python train.py --spec_augment=false --arch="mlp_mixer" --activation="squared_relu" --moe_every=2 --expert_mlp_ratio=2 --shared_expert=true --patch_size=[64, 2] --layers=8 --eps=1e-08 --warmup_steps=420 --weight_decay=0.02
Rows from block 5 of a small sound classifier, named by matrix and row number. Rows with one number within an expert belong to one neuron, the router's apart. Each number is 200 + 40 x the weight over its row's rms, rounded and kept within 0 to 999. All counts start at 0.
Before each expert's rows are labels from the 100 clips, of 14976, where the router gives the expert most weight on average: "responds to" is what is common among them; "loudest" is the band of the loudest frequency at the time of the peak. Only what is clearly more common there than usual is listed. The data: short read English sentences (LibriTTS-R). In brackets: how many of the 100, against the usual share in percent.
# router: router (model.blocks.5.mlp.router.weight, 32x128, trained with AdamW), inputs 0-127
# up: expert up (model.blocks.5.mlp.up, 32x256x128), inputs 0-127
# down: expert down (model.blocks.5.mlp.down, 32x128x256, transposed), outputs 0-127

# expert 31
responds to: voice: male (96 vs 46)
loudest: 250 to 500 Hz (27 vs 11.2)
router.31,201,178,215,221,142,207,221,221,145,251,131,124,191,123,206,228,233,163,161,200,226,269,200,163,264,168,220,253,211,176,142,209,182,228,181,242,180,216,131,106,185,131,264,154,272,183,170,213,207,194,179,248,196,207,199,164,119,119,147,239,253,273,182,241,188,130,202,188,138,207,218,127,195,151,191,166,176,211,188,129,219,241,229,204,241,195,184,172,201,212,190,217,292,231,207,166,165,169,173,152,169,176,261,145,234,140,203,207,246,198,257,174,239,184,241,253,245,225,189,172,198,141,158,228,153,243,227,208
up.2,211,203,235,243,221,197,157,247,221,144,254,236,213,185,227,180,204,215,138,224,147,233,150,226,239,151,169,233,172,198,214,240,107,243,220,191,131,176,191,183,183,212,256,213,196,224,198,225,263,240,206,213,220,227,257,240,260,207,153,187,201,245,196,251,288,214,213,246,201,195,155,114,197,207,131,171,172,180,165,193,237,205,221,170,188,167,198,225,166,215,181,205,202,183,161,156,6,216,228,164,178,221,209,188,263,164,223,212,210,168,265,217,196,181,246,124,269,189,200,224,202,159,251,200,204,199,79,190
down.2,216,221,202,154,242,182,197,201,223,194,189,211,176,178,200,235,203,176,220,198,201,274,113,227,211,149,262,214,174,261,211,191,225,177,206,213,200,230,254,155,156,281,147,135,224,208,170,187,193,143,251,229,271,279,260,206,175,207,170,224,237,269,220,253,142,165,220,212,172,160,231,214,222,194,231,182,265,178,155,157,198,206,252,211,175,216,196,171,232,168,111,203,148,253,136,219,222,141,159,174,247,178,205,136,171,155,199,192,224,130,240,168,197,234,65,272,117,210,197,210,182,124,150,183,181,159,218,148
up.3,212,207,265,280,226,196,158,261,176,250,188,202,194,191,185,197,193,226,223,168,206,195,237,158,143,233,235,224,184,172,217,212,188,240,243,198,175,184,153,137,215,123,62,102,229,257,241,218,223,202,198,262,193,194,196,252,177,258,144,244,253,222,201,206,207,199,170,213,151,234,181,226,189,194,220,162,236,249,200,64,224,159,237,173,181,215,204,166,199,168,193,231,232,227,285,211,163,211,181,162,146,191,227,125,225,217,240,188,192,223,258,177,162,212,279,127,174,203,235,168,258,163,212,128,152,238,241,248
down.3,201,195,259,142,178,176,198,192,169,157,213,222,114,213,266,238,196,190,205,208,164,210,187,221,174,218,189,174,186,162,225,257,232,236,176,189,231,182,163,211,146,168,228,218,188,159,224,172,161,141,187,193,221,229,251,191,147,148,108,221,277,303,231,286,187,220,196,233,283,155,189,201,274,231,193,265,120,206,178,308,231,240,156,122,257,256,203,238,169,196,192,193,174,212,161,223,130,199,158,208,206,219,210,201,231,207,155,201,186,204,246,210,197,196,143,297,185,189,181,289,228,157,168,185,199,170,119,212
up.4,220,211,218,146,234,140,133,214,134,185,198,181,220,204,194,224,228,188,156,197,194,221,159,157,169,245,188,185,194,246,224,145,180,177,255,194,176,191,230,265,168,171,214,226,197,215,274,207,219,258,233,185,153,201,168,235,259,150,263,204,242,193,180,220,189,153,202,207,210,197,260,165,264,174,202,324,148,201,218,227,306,170,145,193,224,265,192,195,253,207,169,175,166,250,178,293,166,171,236,118,220,205,173,237,150,182,160,121,234,182,188,165,117,159,160,134,274,238,195,127,235,191,223,175,201,155,142,189
down.4,200,212,157,181,258,215,219,173,218,244,225,232,240,123,148,226,287,193,165,159,262,174,202,225,161,177,158,156,207,153,186,205,90,267,254,192,164,245,239,148,294,300,183,220,150,246,211,189,172,169,186,237,235,153,199,189,221,167,101,184,178,231,198,251,186,191,209,192,166,244,149,217,128,224,177,186,271,187,187,137,149,216,231,212,214,143,205,182,172,191,210,193,271,174,221,142,224,190,200,184,163,127,247,212,191,211,199,218,237,258,221,220,229,151,164,238,161,186,190,251,147,209,149,246,279,200,205,262
up.5,171,229,227,255,172,194,219,204,169,274,184,147,149,216,168,169,147,194,266,247,220,219,218,281,248,155,193,233,168,180,139,134,171,207,189,146,162,189,217,244,263,165,119,210,216,229,203,201,220,272,214,260,202,146,119,200,163,185,235,209,190,171,205,389,207,156,227,204,162,234,244,202,165,222,214,177,198,218,197,186,199,214,175,166,211,182,176,229,206,212,157,150,196,182,134,178,131,146,182,228,223,172,224,208,223,221,221,236,152,166,269,227,250,160,190,203,294,221,216,201,189,209,222,246,247,208,283,164
down.5,248,180,105,173,200,212,197,199,204,145,216,244,230,109,200,211,218,174,139,241,191,172,190,173,224,176,206,210,249,155,250,260,179,204,170,254,153,228,162,177,227,186,249,275,198,237,158,187,202,171,169,250,153,261,239,254,237,186,109,147,235,283,246,123,141,178,159,235,250,212,236,196,107,210,220,274,230,189,216,185,219,160,186,243,171,207,169,305,172,236,198,248,215,197,222,260,135,216,145,197,251,207,215,142,216,231,209,215,202,250,159,181,222,172,237,159,280,169,168,244,163,176,176,216,161,208,165,174
up.6,259,237,235,185,181,214,133,229,229,180,197,222,240,108,224,263,177,275,187,237,174,206,222,148,85,115,211,160,107,123,234,173,197,243,219,225,159,192,240,218,222,246,164,271,257,196,262,198,225,157,107,183,170,125,172,180,243,186,261,119,170,185,168,125,189,238,188,168,184,246,255,195,250,212,232,185,193,158,258,249,201,184,230,220,154,240,182,243,243,182,218,223,236,176,177,218,171,162,174,171,218,172,233,228,165,211,259,211,192,231,149,207,165,224,203,231,206,123,227,168,195,201,202,156,157,195,167,218
down.6,210,177,298,236,211,204,192,137,183,244,201,201,144,170,195,162,206,208,142,205,232,202,230,154,211,222,141,183,218,221,161,200,285,249,155,207,208,181,92,221,232,236,211,174,233,299,253,191,142,242,175,135,250,219,169,189,175,196,202,205,186,201,133,270,124,211,147,200,262,101,183,217,166,164,125,238,135,136,225,188,206,224,187,143,248,158,183,192,201,209,208,153,189,206,246,128,206,184,261,264,175,239,211,205,145,123,196,247,177,227,208,104,250,192,192,176,208,166,204,161,211,216,221,222,210,238,197,166
up.7,177,192,216,197,199,181,204,180,171,228,165,216,220,254,137,187,203,228,245,219,172,161,239,163,139,198,232,167,223,169,176,235,277,226,231,139,179,331,241,227,181,223,129,195,219,164,211,158,238,203,213,230,156,212,196,219,204,211,225,130,246,217,195,145,192,244,189,194,165,187,171,161,210,206,231,237,118,219,169,302,176,143,243,203,204,239,155,197,195,191,207,180,198,194,254,126,355,189,206,235,247,175,192,252,198,175,190,159,173,148,186,231,182,212,212,263,183,187,319,129,194,244,208,290,174,201,194,192
down.7,268,218,233,159,197,217,144,136,158,202,221,191,221,214,248,202,201,152,190,144,283,122,206,215,230,219,213,236,217,224,178,173,157,260,170,189,232,127,186,168,305,254,293,172,262,218,125,212,214,201,201,153,193,237,214,172,244,230,220,230,228,174,195,208,218,188,192,165,161,230,160,224,274,210,178,157,199,195,210,178,138,280,185,199,215,196,221,149,164,198,166,184,214,205,183,240,237,197,248,209,162,221,188,159,171,193,259,128,167,207,294,182,251,217,245,195,127,164,211,279,225,131,82,152,243,185,199,222
up.8,239,242,266,167,164,256,182,213,204,191,181,185,229,261,174,227,232,241,203,230,188,186,166,154,126,268,182,167,295,145,220,146,152,163,245,220,204,177,315,219,195,216,204,193,137,185,255,191,203,146,203,189,182,196,89,189,196,162,182,159,155,244,89,165,224,179,193,208,183,214,215,184,145,140,257,176,155,129,191,236,206,127,183,167,216,274,261,160,182,189,181,159,186,181,182,136,270,158,187,222,211,260,197,178,146,204,177,180,237,200,219,184,199,205,135,233,195,127,246,186,274,227,216,225,182,199,173,235
down.8,201,234,213,191,176,188,139,158,175,196,136,242,245,142,237,168,252,199,231,137,219,261,181,248,158,223,159,183,159,192,195,192,138,143,224,220,213,236,168,128,202,233,250,206,122,152,182,201,295,166,208,213,257,226,236,189,204,218,208,230,164,202,243,196,132,104,226,146,180,164,195,224,148,209,266,255,234,229,196,229,221,243,179,212,71,235,240,193,194,187,174,260,326,172,214,157,255,133,237,230,184,170,239,231,222,206,169,208,202,189,180,194,177,158,192,154,214,271,220,274,214,187,157,194,215,163,230,215
up.9,199,230,232,253,161,151,249,221,145,226,291,247,194,115,248,209,213,218,220,113,248,207,205,233,217,196,181,226,174,238,205,232,140,163,133,236,182,192,154,270,251,228,154,179,216,290,194,177,163,257,241,210,302,225,194,180,264,252,218,159,214,249,183,184,200,276,288,229,184,188,153,200,205,177,177,171,202,163,232,225,206,228,141,156,187,223,163,235,177,196,176,95,154,202,134,175,213,215,183,214,166,248,225,204,121,280,178,159,204,196,208,264,174,187,219,208,204,245,236,212,242,161,200,174,234,229,242,148
down.9,184,201,155,121,213,184,164,181,249,173,182,183,170,200,202,231,194,119,207,257,280,178,159,177,191,219,164,162,166,239,186,179,185,206,240,187,219,209,146,177,174,172,285,182,198,238,221,244,227,255,173,184,150,171,260,175,238,289,198,162,212,165,229,253,191,225,222,148,203,261,239,151,170,239,261,259,248,205,184,171,166,95,249,244,184,125,198,139,117,235,172,277,231,227,207,232,111,158,187,157,210,214,229,184,267,175,208,186,212,234,123,160,237,205,218,162,198,253,178,203,234,227,128,182,129,191,214,236

# expert 24
responds to: voice: female (87 vs 54)
loudest: 250 to 500 Hz (28 vs 11.2)
router.24,239,218,149,232,216,263,201,71,183,240,237,195,235,252,176,181,175,157,159,242,178,235,177,109,211,165,183,266,175,123,156,226,177,221,171,225,207,214,176,224,206,175,219,109,165,142,211,125,194,261,206,255,173,244,179,182,156,203,182,185,189,261,210,229,221,215,245,153,213,218,192,173,149,155,234,185,166,198,163,221,209,239,202,183,266,242,189,148,147,188,242,272,216,207,175,164,170,185,212,199,255,150,204,105,233,156,223,267,140,147,208,197,142,182,105,138,233,190,238,215,166,197,220,239,140,167,161,223
up.0,197,147,233,180,206,167,179,229,149,174,171,231,163,184,119,253,202,245,170,287,115,200,212,186,276,134,222,236,195,247,172,241,178,175,265,206,157,207,224,166,180,224,223,224,217,218,240,201,186,226,211,175,185,159,226,243,190,95,230,221,212,193,153,162,193,155,208,197,163,206,208,235,112,235,232,132,258,273,273,140,239,210,200,198,203,251,195,199,217,263,151,184,207,166,181,155,252,223,217,251,120,170,252,228,143,178,203,207,232,190,233,251,161,212,165,340,195,182,258,211,203,232,157,216,251,179,209,163
down.0,116,186,196,169,210,230,176,196,192,175,202,194,231,153,204,190,215,159,204,182,207,187,143,210,173,205,214,122,150,172,177,244,156,166,221,247,253,191,208,236,216,168,169,244,150,283,218,159,202,173,170,142,233,200,176,189,66,230,136,214,223,102,201,268,323,210,237,236,164,240,185,183,231,206,103,285,133,226,237,239,235,164,247,205,202,284,244,197,201,188,257,200,196,188,196,235,209,163,206,199,209,188,183,281,189,231,213,207,205,197,207,183,143,267,207,145,175,177,229,214,145,241,229,273,186,206,218,156
up.1,253,159,226,223,204,190,249,204,216,260,160,244,171,234,212,172,213,203,285,227,185,185,179,194,179,183,203,213,252,209,153,182,47,204,227,163,215,172,230,111,249,312,173,140,146,187,314,184,195,160,218,245,210,224,190,165,213,195,172,234,195,215,146,260,198,148,155,202,227,195,225,182,204,170,180,253,158,217,154,154,217,166,259,171,122,238,194,166,172,192,223,200,288,208,191,231,153,208,201,223,203,148,191,58,191,142,191,202,205,202,238,203,204,170,213,188,176,209,205,166,218,247,208,271,204,186,225,240
down.1,213,259,174,173,197,113,166,198,144,183,187,165,187,139,222,218,194,226,183,195,169,237,197,192,166,207,231,150,162,173,197,210,293,181,207,295,240,175,189,206,197,126,202,168,186,111,210,230,190,218,223,134,200,169,189,170,266,197,267,223,191,109,230,264,240,274,256,228,253,265,172,189,176,193,201,185,231,200,219,246,219,284,222,170,332,200,160,227,229,223,257,205,130,181,155,200,143,212,201,208,169,182,214,217,235,206,189,195,149,234,222,137,172,218,184,192,241,238,207,212,139,178,218,121,210,169,149,116
up.2,137,211,158,199,172,129,164,146,185,166,190,268,231,181,255,241,214,191,223,270,118,190,202,180,231,210,215,161,262,163,225,234,205,202,284,168,268,212,194,219,187,250,219,196,233,166,134,217,206,202,170,209,162,180,250,203,186,232,142,251,160,288,182,134,175,234,208,174,177,300,109,194,117,268,129,233,211,191,187,207,225,162,169,210,268,211,248,170,191,195,174,219,149,196,220,191,107,203,203,255,185,192,161,246,177,167,170,217,190,182,172,270,235,184,138,96,182,178,202,190,178,224,234,202,265,215,190,171
down.2,222,140,211,220,231,190,230,211,199,224,259,140,188,220,132,165,227,170,240,179,214,184,229,218,161,188,150,244,124,263,229,136,143,206,181,134,242,157,191,211,197,148,161,191,129,141,263,203,224,154,240,180,228,247,147,221,134,192,150,217,213,218,232,215,160,96,151,191,144,144,285,239,259,204,232,215,181,221,198,191,182,165,190,215,230,160,158,172,194,228,227,204,212,230,177,199,244,290,194,224,205,168,225,173,181,252,210,178,194,222,354,180,197,203,280,231,196,222,195,259,213,173,178,166,204,234,255,264
up.3,169,266,206,127,263,186,239,133,258,220,236,145,193,217,209,197,195,136,171,228,221,194,198,193,232,186,216,206,147,227,170,236,237,203,91,205,177,206,230,157,200,172,212,122,225,219,198,225,202,141,163,162,183,133,237,181,238,216,185,196,220,175,172,316,140,252,189,224,204,143,169,222,195,197,227,154,233,232,190,194,219,332,206,202,197,131,262,175,202,205,173,216,219,262,200,185,283,176,233,134,197,229,167,145,163,240,219,251,182,230,222,165,161,143,121,199,197,175,215,179,244,248,200,191,202,201,281,286
down.3,226,175,136,174,186,205,136,191,173,152,194,164,221,203,207,233,168,211,283,175,195,187,235,136,181,223,191,144,235,173,192,164,233,227,237,187,166,219,199,295,207,225,188,257,210,245,159,192,204,221,276,145,198,174,180,221,211,149,179,265,205,283,164,284,334,180,120,89,190,238,159,239,172,165,281,129,223,166,207,189,160,144,153,224,206,176,205,198,207,237,216,245,215,251,173,135,154,221,191,240,230,264,256,155,202,159,207,213,237,160,199,243,183,241,229,149,167,211,199,234,185,238,224,208,171,201,246,212
up.4,226,164,226,179,216,198,201,178,206,204,199,179,196,220,236,172,205,176,285,189,245,264,187,240,186,213,173,193,136,202,146,235,274,233,235,231,209,214,206,185,179,379,173,188,136,166,178,196,181,252,172,188,213,141,179,207,264,187,199,199,215,222,193,192,268,145,229,187,229,180,243,154,210,208,229,139,242,238,155,182,188,197,209,197,194,170,190,195,198,242,52,211,73,187,207,288,245,171,202,156,227,170,214,206,142,196,268,193,196,239,254,222,186,236,227,222,247,165,212,160,243,186,142,190,169,140,186,191
down.4,190,168,160,217,194,208,141,187,241,206,162,196,257,147,221,189,165,181,224,191,153,153,221,236,192,208,219,161,217,175,202,173,124,199,164,234,203,205,114,230,264,71,213,225,233,295,211,166,214,165,210,172,144,196,178,150,122,211,133,203,192,256,189,213,248,193,165,221,181,231,176,230,279,209,183,246,147,175,228,180,220,247,185,186,149,233,193,189,163,197,260,188,315,198,232,207,230,210,135,210,140,208,169,252,238,194,180,221,228,156,112,187,128,264,148,201,174,254,182,253,174,172,265,278,196,237,207,200
up.5,153,198,201,190,177,186,180,235,241,234,177,239,211,122,176,237,236,183,212,189,228,284,189,191,213,311,195,170,219,207,204,208,171,207,223,300,241,255,58,199,131,228,172,215,181,159,162,233,156,201,165,195,271,151,240,203,141,193,232,169,182,132,129,281,173,189,248,151,195,234,193,162,216,216,183,175,220,254,186,229,238,249,199,187,125,192,198,204,142,291,164,239,248,251,211,208,217,197,204,222,171,274,232,161,163,204,108,190,250,268,226,235,230,204,170,196,181,161,223,223,226,205,148,166,201,190,191,206
down.5,219,201,177,185,162,212,206,170,212,217,231,176,225,176,101,185,172,209,65,212,167,140,203,191,243,153,175,167,185,132,202,252,183,172,214,247,160,202,229,243,168,193,174,194,222,236,301,202,183,217,208,200,196,159,206,161,207,221,91,211,189,268,244,247,241,203,184,234,213,230,248,190,151,174,211,234,184,197,233,207,228,57,219,176,332,228,173,209,227,182,210,134,157,214,196,252,166,186,195,231,155,178,230,271,185,208,252,221,187,152,207,179,222,166,178,212,273,213,204,182,199,182,116,164,162,213,263,212
up.6,228,204,179,199,198,168,229,189,185,246,270,130,204,237,206,191,140,183,202,212,162,161,202,209,175,234,180,151,127,168,211,217,134,166,206,174,217,177,158,249,243,227,0,195,168,218,192,211,197,165,236,249,182,220,238,209,147,218,201,233,265,249,140,243,191,218,212,191,167,242,201,220,191,190,299,212,208,158,213,169,270,186,224,199,213,195,133,205,219,174,220,169,101,183,193,292,133,218,199,181,203,155,232,274,259,240,165,230,233,244,201,202,178,229,198,271,285,210,184,202,197,174,178,200,212,205,193,225
down.6,157,205,153,177,191,239,185,183,222,197,210,213,172,212,178,192,218,144,190,199,178,242,232,196,224,171,187,226,231,162,227,214,328,201,196,250,164,242,170,158,220,180,300,150,178,244,340,186,200,259,198,261,191,229,182,219,206,217,197,199,143,255,198,236,272,154,198,155,170,175,217,179,202,196,172,189,114,227,166,166,270,150,223,225,231,221,128,181,224,181,191,225,258,218,237,165,208,187,171,215,177,255,192,31,202,212,236,171,136,150,218,170,197,183,158,136,125,219,202,198,217,174,254,222,200,195,206,195
up.7,123,127,213,142,209,224,206,226,161,179,175,246,174,204,122,203,174,209,77,235,179,264,206,203,193,206,206,218,302,261,187,122,183,168,163,210,185,201,213,240,243,219,230,174,165,240,131,187,199,208,108,213,218,254,201,229,216,221,184,216,191,209,163,235,253,151,149,196,152,160,153,220,214,226,198,239,228,238,204,111,233,204,153,255,117,168,233,206,234,198,254,184,152,184,198,97,192,210,199,229,187,279,210,223,234,157,237,271,168,208,223,231,202,242,227,238,144,232,184,190,161,202,148,168,236,151,261,221
down.7,214,188,237,235,210,168,212,171,201,235,218,170,207,185,236,232,239,203,140,204,153,187,202,135,203,176,194,156,148,219,154,229,179,143,271,192,217,218,215,205,189,239,235,196,200,216,229,229,215,169,238,141,188,189,179,223,185,193,166,190,189,101,168,226,266,161,249,178,190,236,234,263,289,227,235,183,169,232,216,303,175,228,218,251,167,157,210,203,220,177,173,225,293,289,204,209,115,218,283,230,212,182,231,62,164,208,161,241,238,164,239,194,246,179,168,219,84,227,165,231,182,255,206,187,160,187,260,174

# expert 14
responds to: voice: female (96 vs 54)
loudest: 250 to 500 Hz (28 vs 11.2)
router.14,243,177,243,190,260,173,250,177,159,252,174,130,212,195,187,236,183,165,170,231,193,264,179,111,276,134,247,217,250,176,143,246,232,250,173,207,209,234,128,101,218,138,257,177,223,196,144,250,207,231,191,212,165,186,216,190,131,229,185,221,228,256,193,244,200,179,171,203,218,242,206,170,191,237,234,204,148,231,169,185,254,270,165,224,229,252,227,188,173,286,255,195,234,207,207,212,172,168,194,209,204,83,171,213,241,140,237,206,203,182,255,162,276,216,174,202,300,269,213,156,165,218,151,216,212,189,217,213
up.0,119,163,216,230,178,194,219,240,172,187,202,188,195,200,157,181,211,210,197,279,188,216,225,184,231,129,211,198,143,254,186,292,206,187,183,177,138,186,220,291,157,87,211,183,200,185,125,219,200,150,250,200,173,202,179,191,159,215,325,211,175,228,257,118,204,227,236,254,208,173,167,178,137,173,243,222,203,217,211,156,245,190,210,176,186,138,260,186,193,185,248,165,138,198,195,162,162,181,249,209,160,205,198,218,223,172,199,224,228,174,239,236,213,197,182,288,279,246,149,265,179,272,299,162,173,183,189,225
down.0,220,146,210,198,182,240,199,193,235,224,202,213,202,158,159,238,150,226,227,166,191,148,183,221,226,215,183,227,207,169,164,134,208,220,163,150,219,199,201,101,163,309,252,156,214,174,195,248,226,278,209,229,205,229,203,167,270,217,84,144,177,256,183,228,235,238,200,137,169,249,212,205,309,205,189,165,211,155,211,112,202,252,175,242,285,220,211,187,253,180,152,237,255,211,238,196,239,182,221,153,185,168,178,115,193,217,185,224,217,209,150,132,238,207,216,141,205,112,152,230,186,205,154,241,230,175,186,157
up.1,181,127,243,213,151,209,209,230,246,199,185,206,139,231,127,243,130,162,325,232,181,160,131,250,215,196,211,182,171,184,209,227,224,242,69,207,264,172,232,190,176,207,229,157,208,142,242,166,208,181,154,190,149,196,112,268,306,174,192,181,212,232,175,175,227,215,248,210,296,224,165,241,248,182,207,199,184,175,247,178,181,196,105,201,176,159,216,227,178,134,170,219,199,127,203,229,196,203,201,196,210,212,213,236,230,180,199,172,186,182,107,209,228,248,153,185,151,160,163,206,219,201,186,160,147,230,197,212
down.1,217,211,202,220,200,235,201,189,170,179,236,171,203,211,164,226,136,193,391,207,241,208,202,126,214,212,154,210,190,128,210,219,137,150,215,171,110,185,181,295,134,154,309,174,192,263,150,207,146,209,201,187,185,169,193,216,220,244,256,187,225,169,200,179,141,247,202,210,236,198,180,163,187,205,212,151,229,167,213,261,187,214,155,254,184,130,168,209,233,158,234,194,156,176,198,228,249,169,225,244,135,161,168,116,241,206,160,173,215,218,220,151,244,240,203,259,178,178,199,249,186,182,174,230,231,206,217,219
up.2,263,236,220,119,219,242,215,212,207,177,199,188,186,160,160,130,138,146,223,215,188,239,159,207,212,270,177,229,235,194,160,253,321,197,172,215,160,218,104,312,200,126,229,217,274,157,208,205,203,221,127,223,203,153,170,205,187,206,225,155,166,274,170,124,152,239,210,236,196,188,212,235,132,193,237,212,188,209,158,220,199,165,219,248,199,204,259,142,185,158,187,210,161,192,227,214,289,120,199,204,184,182,238,225,171,162,159,101,169,204,185,165,221,218,165,212,196,211,236,128,205,155,204,167,230,235,226,177
down.2,149,253,248,213,180,150,191,187,183,137,226,259,171,228,255,209,215,189,257,165,216,199,213,99,180,180,182,183,135,216,185,205,132,203,233,244,185,175,217,134,224,339,268,236,203,132,185,181,187,211,203,167,140,297,230,198,259,221,271,236,209,54,149,226,157,181,143,100,187,192,190,215,264,219,162,180,225,224,194,181,177,214,157,191,248,238,223,247,193,217,193,243,258,174,233,218,171,202,184,191,208,162,191,240,180,227,203,287,232,202,172,248,244,227,210,190,187,195,203,192,215,195,192,206,246,187,187,172
up.3,265,302,184,240,166,228,200,184,172,109,242,198,208,189,171,165,216,192,198,221,234,255,218,170,165,197,198,182,236,203,182,206,241,209,230,194,209,169,209,212,163,39,222,205,194,209,298,205,196,233,237,299,241,226,163,168,192,208,227,203,173,143,234,87,218,231,180,224,229,206,210,160,282,205,165,165,158,194,176,139,168,207,230,214,197,191,206,187,159,194,213,206,209,156,214,193,202,245,237,167,187,129,215,260,230,202,186,203,183,232,260,183,184,191,160,192,347,170,174,176,204,210,244,197,133,236,158,132
down.3,194,123,225,205,249,169,211,260,233,217,214,213,207,104,259,217,181,185,256,230,202,95,215,211,199,207,197,203,216,123,222,125,213,185,189,262,187,216,200,201,199,111,177,298,211,157,102,209,221,167,175,162,234,184,229,200,227,206,126,126,217,208,256,254,222,169,185,212,191,221,181,209,159,241,249,244,300,163,186,182,235,164,155,200,259,205,193,193,242,222,120,186,210,214,172,153,280,186,181,186,199,196,207,212,232,226,240,244,266,220,170,148,181,214,234,186,80,173,247,184,155,189,184,216,208,199,232,246
up.4,188,223,245,192,182,236,194,171,194,175,212,220,182,255,152,170,177,181,174,218,208,239,182,158,204,159,159,207,255,139,172,223,253,205,194,193,188,198,151,160,166,274,145,172,232,236,165,201,148,196,252,269,199,173,214,195,176,170,173,228,175,308,190,229,281,227,193,213,193,250,168,216,171,177,264,204,194,160,202,210,249,188,166,174,264,188,171,169,183,160,176,181,202,170,211,333,323,122,173,196,197,254,165,227,170,226,214,238,193,136,222,151,204,186,145,166,341,209,199,232,201,226,206,262,177,180,286,226
down.4,217,113,205,208,175,211,210,151,236,179,218,199,255,140,111,215,198,228,210,170,141,217,212,345,221,232,196,195,212,223,258,217,196,169,162,153,209,181,210,262,235,203,280,181,149,208,187,180,247,183,170,195,232,204,209,173,203,199,223,192,172,160,282,116,172,168,213,183,202,251,226,188,150,221,195,216,165,166,211,226,223,95,200,233,145,229,213,250,194,214,321,212,316,141,232,126,120,208,164,177,216,176,199,132,219,180,185,189,195,244,185,275,197,170,207,216,167,205,215,269,221,195,182,219,185,200,172,198
up.5,270,157,234,206,197,144,143,188,254,163,172,164,303,128,171,167,129,203,233,166,179,268,170,205,189,167,202,225,164,295,174,235,138,167,184,221,169,206,193,136,228,336,270,222,208,182,297,179,167,253,165,250,251,226,217,143,204,179,179,211,184,237,192,226,220,117,172,177,266,194,249,199,203,194,122,216,193,169,182,145,234,186,213,212,254,147,180,188,185,171,121,174,254,198,181,202,169,242,206,223,213,220,180,180,183,151,176,190,133,176,190,237,207,253,198,254,267,208,156,186,221,212,201,199,231,226,223,208
down.5,180,185,241,107,174,231,218,221,159,170,142,169,229,139,224,179,202,173,150,228,139,217,183,209,180,193,251,216,221,206,180,197,165,228,185,221,207,183,194,220,166,101,163,194,221,176,204,202,198,175,206,122,218,220,125,170,159,194,247,183,247,176,225,216,256,231,189,274,197,216,235,175,185,206,322,243,285,198,138,218,268,155,194,252,101,229,204,209,200,181,183,183,215,195,268,225,275,227,209,205,211,202,255,257,195,212,216,231,244,247,108,142,220,188,189,206,77,156,200,226,166,210,242,209,175,177,214,287
up.6,131,211,216,200,225,189,198,188,205,240,202,202,236,222,230,251,205,218,0,185,201,161,193,210,180,180,231,130,182,132,212,214,229,230,198,230,162,225,174,190,291,189,228,169,145,221,195,213,181,123,195,153,170,195,233,251,149,208,193,196,246,177,219,213,239,154,250,190,226,256,219,207,191,212,166,178,263,202,198,221,180,177,145,201,186,200,177,186,229,237,151,220,208,222,203,186,233,219,211,233,203,169,196,172,222,183,210,177,203,214,175,220,160,217,211,321,194,226,275,253,167,162,171,217,181,211,124,256
down.6,196,195,192,194,209,199,206,217,183,214,172,185,298,155,187,197,166,223,268,190,184,227,154,190,140,186,177,187,187,230,194,166,129,219,193,219,186,247,194,162,152,153,114,229,180,113,303,203,200,193,215,203,196,196,173,120,188,187,236,212,228,120,146,254,272,240,158,220,192,180,261,168,361,194,223,220,176,210,221,256,240,236,218,193,218,197,222,215,231,236,189,174,183,167,214,254,321,173,186,215,189,165,186,251,220,199,189,210,169,134,106,242,241,226,226,169,255,189,189,253,199,183,149,240,174,186,151,209
up.7,266,145,231,170,192,179,225,172,194,210,214,198,243,212,182,179,185,198,285,280,166,217,183,183,206,179,196,206,303,140,222,207,196,207,233,159,245,183,188,240,180,190,267,150,190,213,114,232,193,268,184,218,181,171,197,182,167,248,226,188,191,103,230,184,37,218,237,207,208,258,239,211,218,224,168,225,248,219,185,207,199,325,207,215,167,189,240,205,191,253,176,243,228,168,184,148,169,229,155,190,237,176,192,117,224,176,203,246,208,223,231,225,203,198,171,74,214,197,182,196,210,205,176,208,227,169,137,133
down.7,187,226,171,162,223,159,121,231,206,160,194,233,159,229,232,197,204,213,269,211,253,193,175,150,199,150,230,173,166,229,160,163,266,169,167,235,138,213,173,253,216,139,164,236,185,192,265,184,182,187,218,142,219,172,170,231,211,198,223,215,204,340,195,227,363,221,138,161,214,179,187,184,307,151,211,216,212,269,218,227,176,188,249,203,310,121,193,181,239,166,186,105,205,223,158,220,221,175,194,182,188,189,202,174,192,173,238,153,128,211,186,186,213,227,183,225,169,218,174,194,219,227,217,228,182,178,204,233